Weights of a small image denoising autoencoder.
Data: trained on photos of plants, animals and fungi (iNaturalist), 155796 training examples.
Rows from block 7 of the encoder, named by matrix and row number. Rows with one number belong to one attention dimension. Each number is 500 + 50 x the weight over its row's rms, rounded and kept within 0 to 999. All counts start at 0. Numbers have three digits each.
# v: attention query, key and value (stacked) (encoder.blocks.7.attn.qkv.weight, 576x192, the v third), inputs 128-191
# proj: attention output (encoder.blocks.7.attn.proj.weight, 192x192, transposed), outputs 128-191
v.50:468464492459505498568478497543426554460537451545526521487507593477509456547473502480530486489463482476457584559470511560462537483523477513527554433459498499555431480450498497427411461550448557
v.51:517539498570494483518524498482503459519546519520494476484395535401497493507529496528472537555464463471586389518394443447467469509551481479484481569546397473426378540431488527554452441465502528
v.52:458505526483572499621585487524511471464457504503516543532566452480507411534476446513545528612519523435542444436482384421473498502430593422478517530491521544504496465505432558549470447440491572
v.53:454516520560570488490473510470496473589500511457502521552515561459429450494518484433479534517478461417504480543471470451518531534413500457606520577525598553420420456574403447517509481574528495
v.54:508489537503544387472544432409445493470594543593467531451527482459507500577497473509554486461590505547493470479525544523477488504473396417508489410548422410518445445471580509452471443423503505
v.55:492525460465500560481411515525477448565422465401457461552513520582444476444498531571552444470408498527568543476643463461480411499508551533464570513497553508514487387484506511578556522486425506
v.56:491509542531463638454577574445547512463448561537519520509486441506475502550584459482553545453490529442643527475610420506508527586508503419427516484481581587464535509517475486534520485539520549
v.57:513559425575572421538503511562467385545526541511518535430498509459434417529447436486450458550548563467361532520522460514478401467521522579480484407533461396520484519414555539533517417525485508
v.58:404453452601562499505487481506592501482531500478493396498508566489481507509552528509456531510588468522574492499645425489553424554459516507424529477522475488427483480466552470620519466474572529
v.59:537497497500422566464472583496512420583476476536583553518562536618467435542511620442563523499428489493514502507536553545589573481543550481525473510530502453562442465494495623468572500494537418
v.60:493434583461486519472534508488434447509564446481510488491571567478458482538490470508420537524566583560404505480469489441537467535543512551400509521533513391557467474494437482471577543575483454
v.61:522439482474514494514533483535419407557485448529500511532502520519491510536513459505508518500523621520491526462446441508467505464509527434517543427549463464544445393502498548481542538525438460
v.62:453510523559477488542561404486548609447538470485480552494496563498486492439460443528490512441446482393431552601533502479513491555577502515459458490539481495570405546439491562494420490545552561
v.63:477437469501491458560476543570442467529489473529519478527437567508466396510427518461508444545480505500458489492407413508546525477405468531522492532501541475593436468525434541453532517453352515
v.64:540475443571517450423455475487531518500524511526583520526462518551506569426470615447377485515543504549481490490500499579553570498474534459550468502377458495615557538536453543443549522526495508
v.65:500539539443487567463490587471492532513465524539533574499575516553565564377516517417494550490485476491565489511512548510477512503544484505461491581577472422524478518474567464511568601406481469
v.66:481480529544560437521429440535460493497529508471475520529524611415404398600537439505504514546550542502450545527416532546448427520442437546533548419505488422436343447523430490492406485517446508
v.67:498476491504492430496533530412475519479560475400483519554371508542530471547547486396502470521473442535511490538413431568568560496477461538587508505559556466583519554466490481468534557510472528
v.68:524524494563462539494466478502580599475416481511461483493481529456515405440380543454519517483508362478577531592534457478643498516466463465523444536390511539434478499422506477520467468478499497
v.69:467483576497497452468472447508477439492601454562515428508484599386528472559509534536484526464593507537477532534460528411523450577500415578431512466477476419476417557486459444420463509547563487
v.70:472548497538481526537524442564598503457427475473612406420416538509538505443472473479497472483532413527462491542604374380516466537435543542458460522497601519469634503463533479528544486533515462
v.71:515489481458594492503516378452476471501462493529453523503640429443481452495415395566477489557602575477414520455568550559454418499503516476502450400546442444559460454441515543510548466437558582
v.72:486448524501519473469521493436502619434545495535487514544493496436570510499584452454490525412548577428433502521500489516512560499537395470476495492599570417459449506514467418481521560586511538
v.73:542506443518570385568504457438441428492601573507506471439449500410441546561510479454502495493583467589498475513455553475445442505515447477534487434452413481464536546431569471433436422491521542
v.74:481542552440518529478536502514596524443528526469473483483494506522532508432507521578473462491418462484481501523495575313467519426581509539471526539460535468440512533504475495492463508476532452
v.75:563481533484482486472579452436491552535436500531438553538581430515514449547495459518571589486506580422358560526441566453496534481592508441578472432551519371442447484480525552512500483501547476
v.76:481439495534534416530528408486464611506520442579469593480510469469614573461534453497466565475517562492471428463574484627517573472476480482506487482508413453530399540389578470472453535487531491
v.77:558533509532494512518489423542590498448440445490481491514494482509471428469453572570495499539625491504452562552581502535426406527538500538496475447463553458465453499437575559505516532419493451
v.78:574553414465642520470433443471508490505470486498483568540573455506517472446474527509513440528448506513546448468543534574518465408382537433556473565482494570532516474590464500443524539502461520
v.79:553477541568479524428521524489494541433514566538592464448560510457495535551532422510549545416546466491534565576456422450473465604527468398432491488495548570512606442595452515502501493611488550
v.80:482566519477488439451565538563461527544523554566480458467500571430530550491406462487427533546496426546566418518457477381513499487474504497511446657444457593474516446448436486529468484531474464
v.81:511508478563511402445477499458473466531517542562458541538439459491540454590529548494455465525528654517453486425456483606434497503472493545535500381503460412449463588464496522458527503516559512
v.82:517513500513522503467489537606568530428492499433491494545457523565439465528522503471411461549506508482465579528454527561491532420492463557558520432470531468460488503475497477471506498484444499
v.83:548524502465442528385583499565510531497545444497489516484476543547526567457494505553490529457452437553468521599467494456551515478628509527479494568460437526550526460473496513509473517547444445
v.84:505448417474569492532442526475499450525510488397525533553504555515460460501539472376504473522631553515536486435563431492569398475451478536457566458427538452458465586489526428499562532554461523
v.85:504440516512483623451494550383507457509507484458443454496559467504465519512584462514511519427486520433455496453499530452559526542553446463466506503582535469421476523588504476502549467571535530
v.86:494579502543459505458487528563459437520529488520524519453499466488483489447490554509469471524533541419551495467428499601518428482419479574478559492515482488563424565617542484508464442473464477
v.87:558448544580492511528472446543496564428442515484512543518607515548541497511474527522540446530529489417457587574425620619394464510506495528507489416502494501496465471556449555493511486477490527
v.88:509478556462470557539592539509511569521493514481479556566583561531485611433507530466522578516409470452537509570456606413519548505503489476538512647512513583506457495581463446500493520463466502
v.89:520552494453478524536480536502518489556445580493524466463564387455465498416435475480546531486515496421514505464554481379504509493475562460499462543541598567508547498522549565596507453494524441
v.90:467462513473432481535576514490499603536494537563521513548534540458512523472460466412482539462490548459598484510473428415659505523456513440472498576416540564514468546508462484429498555567518560
v.91:559434477483511473466550471403470520511566577492449483543519471504478618532574533551503552416509541501571516462565583447519520533591468429504521499412467532467534515514535474519448486572587558
v.92:483556521485458499568553609550399399591588481454473461536503498540476588492521542484486478517389538466452438460420456461462548416521556566470563534614500536544452422484427509498481470540464527
v.93:537507533429523540508546559484529459502523501416528491552496408495530543494583592446535522516485537443520527495452510497443556524433508498558540501535596598506468517588461519511494582478485547
v.94:459490460449543462513458551510435552535571489470419500564534538493463558495558490476438544535513536533467553454485569562537484501527474596507532468489483459491480556528504461515434554543478464
v.95:468489532484536517625541474449496516490469408506458434466498449441544445534461488531524521499505469489423465493542444458495520522481512445537478522610558468455483502476530497497491518476581520
v.96:512503411465422535596431525552379468579485396505467467502401464552526529569510560495547510501495488517500478585489498511508576481472472431556554470519517484511478465529489495439487544423503586
v.97:563411508500581487491501528502449494556495565550583543544552484438445538516578513521504517608466537460597477447529479516527449438524473478494477498508415489451489507533544488447520512401516439
v.98:478562584472412492519487548442597464443483588494511464447554490525537387463484476419449539617497480608506446489562519434487537532537401479485513561484496547569562506577479453486445471528529461
v.99:514491466535436521561511471483445444430478604430554549459541516435541538489435457471480553557493493442458481374529526469511457442548456562488471525482526481518398430477498456590518549428536465
v.100:482466454480518526611466511574394487510568427559498454475520585424522487449446501472486459523515564423486490501486574531509495494416499394437557430463569509531461513541492497488522552461518493
v.101:487475552536534535455429594492595520474453553422477478565534529518482411518479493603413437484396524412472434467512509477440457436564498441555477396487466562440604561501494532439426487545574467
v.102:546526544501495479611593461470502528443516602529570532451581462382499484475429451505526563566557391463494485419521577508523460555436494466424454536494542469571506471484526467567529462473493500
v.103:517487482477445559650457510489409517496537521483510519500519460546481454525500515453466516572519416528544492596516507537510572506444488511484533442528552472578541497566498490483482555441530529
v.104:565425497509512466517451520512490527558521389497550594582436490619458599606604523472475430454486502562580479606509459538486487510507523494516510507515392486467495521470447534449510540612478525
v.105:485511363537506499486483462499500454519517435540490450463485537521533496452443509450566440478475599540468453582437519449437503532454478458488469525456401475482446501469424499501546453573501546
v.106:454487462507554608547546487552424549596475485509465464502524460542445512473489533537548512507437528469530562579550476574545590488436506425528463394548524476525551489565607530534471523387503483
v.107:493535397487490535545479481497481564494509429570454495513432406572441441518516485490578465495573446513536570609440449559500534540433531477512499490565539413547572537505545478439435563442485566
v.108:457504495404493490496528482493594525549423428521496422472421439537450516522533520594557508469560444575499504515587436479530459521524446433547559542614503544462580498444531544530453471493414501
v.109:428538599387492449480558488480572567528478478645439458368540445412514401385575509528505515594504453509526496476457527583494521551441457489502529493519538513487553521482501486501501422472496470
v.110:535482607562492484557523486477488536483478588469559573581511503556499544537549520527487526499447435552546480404536447431633542497558501505511465516518506476503440493499493482512520490419537430
v.111:478509505449502438566541428454587641478529480548523571436471387560439480500531462509543568545537386494551555567452512578516498536466473499522432551556503392552535470439509495573483482504497540
v.112:539487474489545469502438546520400453449546561507538484520577545314544491490490495427435539561469569432482436353507610460478422497495478498484517465429531557494450531495479472446569520459548493
v.113:533484415530467537540515542492397436469522566442545516518580503438523517541439468452480538570500537459447441460516528405457377470568510570540449489474485522484452443520538483533505510476500538
v.114:615498525483429534494547505474496393540560530428518502507536469521550458465568467552443389508512502608440532527461414434471534546489596596530488538520524537476471487559521502433497493506448487
v.115:485557504573482528440536474509516445443511582502486505491565605410566509416458513447529563519436517406473482313465528458546501478531531501514436546429543476503401458519504435482508485413507435
v.116:442579564575438484467563488465572484406499548489517493473500590453558534425468501472531599533424485506464527324448515414637480508590518522567489568501560500556378457504502488515501485388545437
v.117:541546409553478572574561483419507525452543447434461541500549523518580504520388455439604499452601464374436457477511518525453515525476585504433394497481493460571436464451501514568522472598519542
v.118:503480537420492517457495464474635512538474527542522471482518478511481396370539475650472385508454459492507594477494429498492575471485492470503485529491521483464542492545485411480419492507531415
v.119:510443500491566497591428533524385546479492492489510523527565556393523504515491497493469510548508508351545433388588603558485446456475469450466543417474526517505472523439488494547527592466572469
v.120:402505490560525493476499513461609533439400532530460474532461557433496514544423504476589595506514418411494440362549497467571450414563471482469485556491472495550502480456486476551447488503524470
v.121:519474450439447457454490482589485448581522396543489484422455455559512531455542502505485438482485575561424534664444512531384522537483504511529552482474472507443501521553478536478505488609480569
v.122:448508503450438505485421536415639543469437472564498490457439486505511442509516527442528529520547422493520402505517462566451539478510420477458529530527477522528515500442422505478451514587524519
v.123:385512495467486470515457479492480476461422475593457430424413539476515549522434546490563572457554504490435485488496497568522517480484393463471629500479556485516485487443467531512513487456447534
v.124:499536508571452453495470514540390395474535595531551514481478577434536518495526548414426562565439558589511489435439537454529534473543443537535571543393556494501412535555445432452562523420574441
v.125:501532466614534520520533487458417397459529582466504493554545592359534524491424476464532501503540509409462476326517482438577504454531596570463502504504556494547422509504513453497539486400566428
v.126:432528474402477478517519488525533534523518377536505460439397474590468535488484495450550506435566513536522550637448462564504510559445515428449572529548511480537531502488509537496507504541425539
v.127:499458580500526448598500495433508508488490580603606543446559484538456504493550509505436521624526428645523504544583480448526482484504376502484565571461456504519482459471482431566477529467481443
v.128:415452495385555426468513455488541536560463435674477485399453444461474551456573530546572547527562444482531534549503488593515534520431431468488569506535507476496485477441508506512499502437421530
v.129:524559505507491527480520497448486517543551521604511491454472440493480405418633564545533460531413460497560515497369451624512613506464519518514483505559519415424475507485519529425553437377560461
v.130:452556553529462504604556477530499517453473503540512480477491549462497583499446556496506593523507464570464513441581538456623495527515391438523517564470587500564453455466499466618498470427471481
v.131:576431497489530486581391593548426531422579507428535583564559532477490452573453439435415450510546540414581503494554568578435440427482524494487532457486541521570578552589453415467473586581601488
v.132:511466483536570516513502508504375406511463601481532526486575517465500548519459500537487494558509532478496501473584515461455472416547441511481518472474490501467471439533563416502479530386509479
v.133:451461539428543486449443542482597610530482393551487502511434416547429494579577518527510498464531381508537549636469480572458532503484460512528558451566455505520613544479488477441451520564468560
v.134:493521489579440570551454607459552525462503445490490485574441530531478395534449503505466426413465460474539478449495490512550518466506541441448472536444588519538530513480491442535452507579581483
v.135:542508500553579493396485513477606477475509560476538495530548588519463437470511507503441464510461540546499563530459469422456505461503450542516518522448453473479519489451472498516444544527489489
v.136:555506569465478507541587425483496442537536550517572520449504474574478514441574497497478485532555492694535574572561417446532560555471471535509535610535535501514506483581504456500498487465427453
v.137:522501521570484490460479525429538485473466583519505488521533529512550486485545590502497489515386523524435422467471447432484537508555464489426490532471400527397375451455414569472542549483505481
v.138:469527450483557455442549507491479482492496487548482460451510547430544545417519571489574529488450552426496506392397529559490472547502532514543466524504455482404429463436512576555599397454499487
v.139:530428507494456564519461519496507416510424499412562532518513462642512561550520467506443418505479517572461494583540420478434554440558475540540513443546458557450501491526491456519467566591515468
v.140:501423489391547487519479498578472547605514393574533513502477413575445561531560503568487451491543515557574573666549496550475487491452475468508599451518498501513586554529540474458464542503444558
v.141:433486454508487548532524504561465492480433544543508445483500575403487543483391514471587588536514530425492450371561520500589445461511477387468491542498529514516458458522520485549498480421478463
v.142:510513465545476554474466568559524489474502487416479415554468545430479455510433501473535484461462545396539461398501505462533477459557600466591491538490550570522556536516577460447451489478587490
v.143:500455531459524436547521446514554547521540485594516492429516455471434573436491507531459521575467463577495483598481546538454514563443470452511514475434479514509500531501467547547506477603482536
v.144:471500485492570612537506424524532627398522474510519473444475447490534475505477392531515564520484582470490495454497408577451584468434507546483489504412529488499530449434436524592504471462550433
v.145:465512477415529465482507586503576546500539495497475515521466604571533452564464508457538501476479508466488559522546490411518517548555467565445519484466501493531532434565518564497486469519423537
v.146:551511452591489502524571452555411504603577580403399496568578426500560514500483417469484468571604543481450453530515489467499549501436403506473510558459424548448509541383496471441481512535589496
v.147:462466565472597431551519542486627541469481411510421567486413550509500545524462427573471423409490555441461531508446543405521511480556564508519558513554497464461529403501490459462524490451425450
proj.50:541464448534511509459584484469561372572447462494401513479463458508558540486524555541521480485519507452514517460490489519512504510475545472491527542562594566509494505481437514564474563417466507
proj.51:555572516477544493529538564472510520371429528443481448500528465563505505474525514547524458454456485529466551460485524579525533465585528545501560529489586482426522511424477436460500559566579523
proj.52:555478474469512489416567423449595519463513467521565530526494460491537529475493512541596539421519469517537466507519523498465461516503510533497489573483501501523428493512571563475482599434498425
proj.53:500492615531457525541536474482592490419479502622531581509481490543467536548518485532518410494577543573462522443469575596489489508577464545447469366575495425471498489453522550492509528549517512
proj.54:491545430517463470468459613445511461599536473427528496462437498504580570522452457573464479486474522541508572533520506483576486620455466465461465585523491559485558576555497420549477557460432413
proj.55:574520466548469503546491468528516625472498556544547496492471591519492485430433503403413520520558494412482569527485468550564493535453446431485493512529529432497477597503527504466431529515584477
proj.56:439598579436527454391420457531487436545464493520445463488506503507486471489511505481424496513558502557545496443374483591441540486565477541511465452519537450445550535566556550522385485462470499
proj.57:552438497551436562530485549460467523450448466552513506550489525539606629488411589686532446457395479399514454522506504501560539499500466502467435482523483590466473509503439511479538507543551547
proj.58:526602513483525443508383496564407501590427504411520544495535543432562556425436538498461497549498494487539461461548565426547551491486504524474456525532471582611522477537489489431456524566496512
proj.59:564498439615504587505563512451546495581531543477372467410457586496436491479503509525449501573524467543476486521510540397467530503484467455529415401553474494405519576466450497558493489497557556
proj.60:473503511570552509462563463467547594485464524535586493469522433514570508527530484543558595475484429557556476537540475408474459445452574461543409477513530519453530501438497540560493471389488552
proj.61:553491389549493544527575489517525537514550524472524516463486520512623532371473525533449539481452511539521569437558491535519469526419538473516487560401546483532515577529495504488469574421473495
proj.62:515516573484490541519402513467536480492438488537525459554491422520472475550507581533577492506557515502519463595491546527456486483531510528508512483630531532530517438472457495551444542459482415
proj.63:596486501485485509483623537491625467473478463493394527487558491513502564513551495497436534517467529521437517497504457499529452532537483388545406585417532512451471542395503505450528534417534522
proj.64:492454513503464595707532579494517469562494471457452501521554506503485396533464429496491538520489490522433443533519513444523479475424488473473448495537437582551519542447515430479524388464487456
proj.65:476542496527497466481508411521515406538521512472488443495428533386395375542560451436466502517525459477465466535523434463569517486505514394610509559550504501445551517471458515530457452534512520
proj.66:453465552500435510472583474412511452450450449545621530449448359580601655447454505556461430431492460534471464537489454522551525530542558455464475481480547586539552467495555483481552542467457534
proj.67:535469370533498556593508549482490524534517503484464462477632575447465410569554430570461548528530514483415484450564548489490468502529489445443488513397449465511465475483513516492504437426542545
proj.68:521501554464472447510504548478514452426419492558422509532487467546431574588540505532535452504504523437543458461424570523443586511544430580443541428583522535510512485553511464542443541533563443
proj.69:503483462524537479456504522541494472578440485426462547435542469531530572396530486508454474463450554476566486481466549523436450457484595483517551552477621548502566434472395449602498504476444522
proj.70:472464538450468458516373519561456582515514497572524546555519501475467429507408480560513503563461461415596456544473574571528426541482493422539484543549391505556386556588533492510417517488556505
proj.71:538511508538475479488446521531469544442493502510581568569487548520572595572420573507615490390496498484627498592510479374549488575457495579446510566482498489501540499507510503499478525547501461
proj.72:389524553478485444439509477554428360479503465472549529564512434429530581550583502502494511563483475502508439478484542482456481431552589574511485477499505597579597450482468552501444449509434451
proj.73:531475425471478553534495606475493503483543496491457508479502489545636522540458479649508446475470521514492540438528472560529521553471526562466542471544515518471476438482460469546523497496453511
proj.74:565469544545455525536544507526472513516489498527598442460474485452436411418509498390539478477474471371554477556542505637457397463521528496566552464577504481547490514473441473656488449580512467
proj.75:521543511568454522477484525490451502424468494564615475539397493507435606570512540548603439401481474518566456508509503437480467469498508591480500421471492522498450466518480550527486517567521498
proj.76:521567482436492475498533517499544437514516522432575509594466474535464481511511532532483501485495493608440535563501563412474481542512532505504516599602508516518510473517450460492522474462369431
proj.77:433518530499412503546482569537402529424482504522567498486432455524545585502472522391490477527444506446524381568501497488609537450489540531456519489420424578626534569515472443424521486586600501
proj.78:494444518463440523545549499506577472437606522541493539565515513474551500518547465399499517564562537452499492528517490463472477532508451603412490522501474416515534514500529535472468516461540386
proj.79:359497596448473451407446506490493458490525447537480538476436445494587525522479493518503516520469526494600472386475497562492537461473536553516473392527477550485529566557600532521397514487491499
proj.80:525483545504507432527534477492573559365496510528459576488500434548453436521504474546561470424490520570502577498420494574517499579533439491429573483520545398413476468497610428498484517517479497
proj.81:490508439479489582531530507576459498506487437454581464480523513547484553412459496568435404407426467520459453547440470436550488469514558461520508521420551520477525456473493494441617403507429522
proj.82:431455548539436522602523449491416438529431441509521494472514490495494552457485487478467461465424439416462480513492535595563509536495524412445483497450433527636513518520447424520532474515578533
proj.83:485502535612490526627506521488510520501459527501510447483455470506446420474561560454542530498467516419488534453542555560477544420476489523469533440555469544501484571509479454559493464526576469
proj.84:516464427528524516532526405458399481534489549514544490542583501465619570477471495573453545577534494445452497443538526426460508519445549560512423491500491564580533409472469569543435466467527456
proj.85:473608612484548474403439451494432525558455534502533484538540518474537542517504546493521547570514526600552503472488574464399483439524508514575413401533555511477494478483438551555480553512512498
proj.86:464477507477498528460443547415458507514455526432439504539533492537516560501511482514492587516516521592428506508499506500507511474479477429500480622396523475400510547486499437428563560515559488
proj.87:413528449452479551461515472524481461562547463463521509467471506424585575497472464391556534476485454536527439472538431417603548449439525527563557500372473542580557505499561425479508529546525558
proj.88:472559572528526485443543428462579450499517545492410537498503437423435432594637450394548509549616532598412541479534460563498524468511476551487566464426505455532528410455491471521439521527482511
proj.89:539418509482519437444379559517456553396540526552466557571476611525445486600439506565486472515524523478538495523436493536459451576517442595480509473496480388459445570504528521468465539573579511
proj.90:561533545442506501424521437523565419450463525503456495565528449542419456571573500555511550488567506601469545442426503547344500512525502584514463451594565449424518379474525533600403475437419445
proj.91:481587511499534498498486545518463506528526479444485485492494510482539466490506512450479471487616580564466521436508451481438473467478513632479531416541559521535530409487461501495474452527375506
proj.92:603432431572543545506564466454598602459526582510460455527478559526490408465556510616487515514489464531390599492534565594445474500517521479476486456507534429468438547467471513535536522459528532
proj.93:480484476506538526482524545495508481487564465483408535512546591480458425515578460393437474521630568523446474424509514555477473455541533570448467466336478391576541473476459550440553458495521566
proj.94:495445505477551453517463413472407505504461515448496526496554446463531523502513507577412490497524533528450451545518429357452466546488558499382428494422539547593530388426502587453593465458474576
proj.95:547554526465553425381489524565584481486507494519491546505520559470494583524539566465593483493516557501581452457523568477502482472549503539501493561529538495520436444483454572436520608470424528
proj.96:548518525613509485522562418565519567506483543513486476519559449442481450596552382528420499560536418553514613608522472497487545557495527454419503520500467462506459584546570463523491512520450546
proj.97:455580424486497552480519490587566529383495478477534470544462509436512490576476423495472464437455493468496464386394447405586530574467504514411465484523463581552475388580602465513531416542440552
proj.98:505472491557585482496547488425481504592610455428515452482570562524456531441494492468451531491502542430502400507541504520489457455455559565536471448516445461513511526446574566560546514533528463
proj.99:494571453558528463560524457404489421429472527530481502453445561387512424514547456466501575572458491522506534529459538449544570470634471429435526565415495456518445427592451392580602427488537546
proj.100:517553469544457515534433644544610516544508534539539431546451510504472506520467498569492450396473525549515575551556522544494533529460532523494492527542451453491469525471494444495483547551492469
proj.101:455515518494545567373461497461517489547606471544519428475513626469494555522460531451535530482520621415558505354436518459466507564430496596424524462520448554460467493514620541554496496452491476
proj.102:493477433552507516502497534473536457464555501395451507542479515475525470418582426511495456485416545479503459532558537513533483385570490459492525541473463516483477425536470445495583446440555494
proj.103:524548519618489448517503544492543516548506521450517471477507482458508447505614435528458471525531514565533529613597527537456508431527470429441498465545413460521471512557547423576556441501490548
proj.104:461494578448510548483596534625518542552465479479519500532468387586505490518471508584458481474517452505492544528486405458562513597437411429483497522554513522494580524471564535417408469430460561
proj.105:520522508462461507482539532460536485602485506601502465460520468600542530477448496520468564503565447566424517443546467516524478517424524526563435483508559460525540550436435573516408595586500477
proj.106:548568402554421471532468469533482545506499464566533476523489539410510482558499543528452436555549472533522520505500507492496566448503499509448435538562500476586445482646510393543467464520439542
proj.107:572485549522477481541487518530510549547476507425502518495491385485535552529540442542443450562487422569506425614629531564393481395547464450402457488531502467516495525580481427525512491572527557
proj.108:527430487531532556476532351497449548566565487519473520526548481432457520473458442502465497557549543383566491494452433527508550547425505513499469571446592545527507574561483497444462524518520494
proj.109:521454427510515504474422547526415509513521407398457502559527559530441491467502508511502492387438586472474449495546532485431427459492543624585499447451536576428539460461544580457565485513497510
proj.110:578525449526498544439624489530500465433523526511549482495491527465490467523519480508490519564427482452456520523435509444568516524477466466499530477453378539506420465487594508456550416401453503
proj.111:494538459532447537482487502506398420473452424437479547463536494527497528476594507571421519622532421584403464575585554489534509408558477480467492435462550501519496464546460436510544505470529596
proj.112:466522538524579533521532621523584492392504537458522502550435570455520410510492473461600511378443622494539486457452491483502512589495522538583563491534455507421485421393464539542564454525535432
proj.113:429538482590533503538511409423527470438487576477472495470470537375574422501575397493518538548481509558538527458487505508546579477588468452381467586487503448555494429586506435616557402535560544
proj.114:479443487507458486550513484468546541530524512495477497533482431502504516467554406554561433478465489482522508548553509539474454434518469450414480478483450482487532514541533500485506404423556527
proj.115:557528422466522397548519549441525440426454507523523484458454531504507555505387529424568503476433506498452476462481533439490447500525560553512517518465434522512426442410398567515544499512552437
proj.116:560488393535504489536571517422380407444455496513507565442502578536473509487476502472491541579492456526372469551445610490488517477500534531510499473396437495450429448423492552520577510514539492
proj.117:480479521494477464562461500481499381531468541485458539451509491493556553416527554524479475570477491555510539572555577547459449364579476458513515589534543457528515514559386430572468508446560505
proj.118:571548465433427517513431598461479488530580361546502444568507431555441582521506523550510490493463470460472487537542576494503388452524480569387458396471463525498476540520581467453504467402503581
proj.119:486534530563556489476478582570554424458508571444523492523444586384501413511501557475485458405471640500597542516436528470511525563498482491486561545509491516456455444550472400542558490483487484
proj.120:576517548453551504512497468477438411484511484467501510432552528484486559445412540389473536538464509424534499458456545487469477545526497551539502521467529512524449536486472497506495576551512491
proj.121:425463512469472513531488500473464577588456465563475497525488429615526468543525463604526560459601423582467572511548460556509486501513510509538441457481575465476612546490485560468459540511474541
proj.122:511441608479597502488524489480427461544515423407452533421594451546466554452496487418425521513521506427530473530503510500399382532478530563570518438482524500489507549494507577513530550564494486
proj.123:544483505504509472476513480513467484506484549511508497468531499506466508540455514406485540512504497464500557516440458515435547573486571504645540510457543498480454587458441534435505583614445446
proj.124:530550486496511427533557530493540527385461548499548453492506482536480435608457468468516556463477460491453506505483498482574539603526558439551482418491404518484439479368554588484572510561451457
proj.125:571496501440481423605504500559559475428473559504519510482457500423530508494451489430543477499401518457558481497492565513428516454585494485487463589490442534524450440541460449554554477534528482
proj.126:523475515499471537551422472518438578576454430578496523485543423548462542480465504566456487484569397577437483552559472545436566503461552542564449544523592453533566542510448509447414546586508497
proj.127:508548455490488504415563541455556434554554483386527419478486494533450470467562480504425502448442538440476453494500449483598487548426424467508409402481426504569484505496510533412525524526461542
proj.128:544494485440490435516449478584481507477433468417477519523498430540443494516494506447479443428464526485529492541475444493447463551506524544571503485441608516512499525516384497396507535527478529
proj.129:504528414480426495402488560552481473439450441471490534498511470486500537569484464568510503521494490547363475507523554464427483460483505538521517349456440582491505433528551537502506537536457556
proj.130:585530429542499508452598472421512455505531542519525495512511530523420468481516520475477537524449479447471528539496515501584599519435500440638503498484414517536419523425507507410513571515483452
proj.131:442550597511530536578431606544553519465530534448565451554450465484512510539528503533471489470511473508601492535543528527498526490554490428354492495590433499458501457539555423549572467499503506
proj.132:499582459526513457493502446510554516448534571489525413531444507366526432560488456415480524471477498488578475433409429451553590539562501495395441568480488496576462446642504429562514439557499521
proj.133:495474598497525543492419475586436564541474412389456512441544422608453526499552531474437480483619509464570486548514456497416438519504501524494489457551555520470480521510539515489487515501479535
proj.134:595552570496509503522469551445489439527583451520499488527575424476516586471519461528452478540487432494497557553603611551504450490504435475374475466543377498495456540538577443495476491449536569
proj.135:439546558388436470405444615423603441535539474503489494485446487616503560440471597425544439412496556496498414432513482517513402514431493479499500428545498511517470516480443518432447586513459467
proj.136:518461429493459516551560497474534551554523454495521498555506416545463475491533437576473452486487426463475452560544458526578489472465500443507440465481456499556548540510527522409504446475491495
proj.137:427494458493503499364615521487523433559510473485478513438512540527497526465481528440516536470445584463429523439426480474492430609374512546581547452453463534517496529417516647475464584487430470
proj.138:427461450433456525489462541576432481415386522525481568507474552499511509509386580490528475455444519474376496427446527470482495458490557556539566567452570555467505450490373554444457625554425474
proj.139:506510554498510489534506466463479535547552488596494443482508481473497464530526444550453502571529450447541572476483457493547499489567417468403421529480471455549537530612583459520448361420458564
proj.140:558510535503494479507421552572558634493513470490535444610450398526499468546549464552461394406521485525560498558528404523514537546462482482387444478538532464524548492573514445397477438515506533
proj.141:576547430514532540560504461494495477429512503573515481501514545408493495513393467439467525517469481448511555439415494479545581567514548546564474589464507532579453501505500487496509529590492454
proj.142:573501549500566535627459509467483553471545492545507551512560541428530565517421430529505435545479485435576494463514577559458465483513533550350441538535435478475490484600540494595499493521539486
proj.143:429532441467420564456499585459545492549455445466459461525510518656482443456514492535499486371505530512435532489556521530548492490449495505647514435554521510480588499425470535391520571454452495
proj.144:423430553539530464509482520476529490459539516484561493509504482382482380524435528489523516443447525535504502642549554591486455530452471539504516555449551500428438520594600524607525511559551476
proj.145:506434551488539444489574475502573468456551529527553465499428509563392503528499542474477496454435404546476667529449463514570518420507418482453549509481521553508533571566409403544587458556424496
proj.146:497540520483487559546486545453468478413460507506416486504601553506541478407486486564467526466414544535419495516482537562396441508495555468499422563503475487451480567507521505413578537456538469
proj.147:584538519495537497526491521465586503486530555461608525453531448550482414507505552359441523491461443455496603536451449479432511463514499566466502409553445528535402602503503480531509515407447550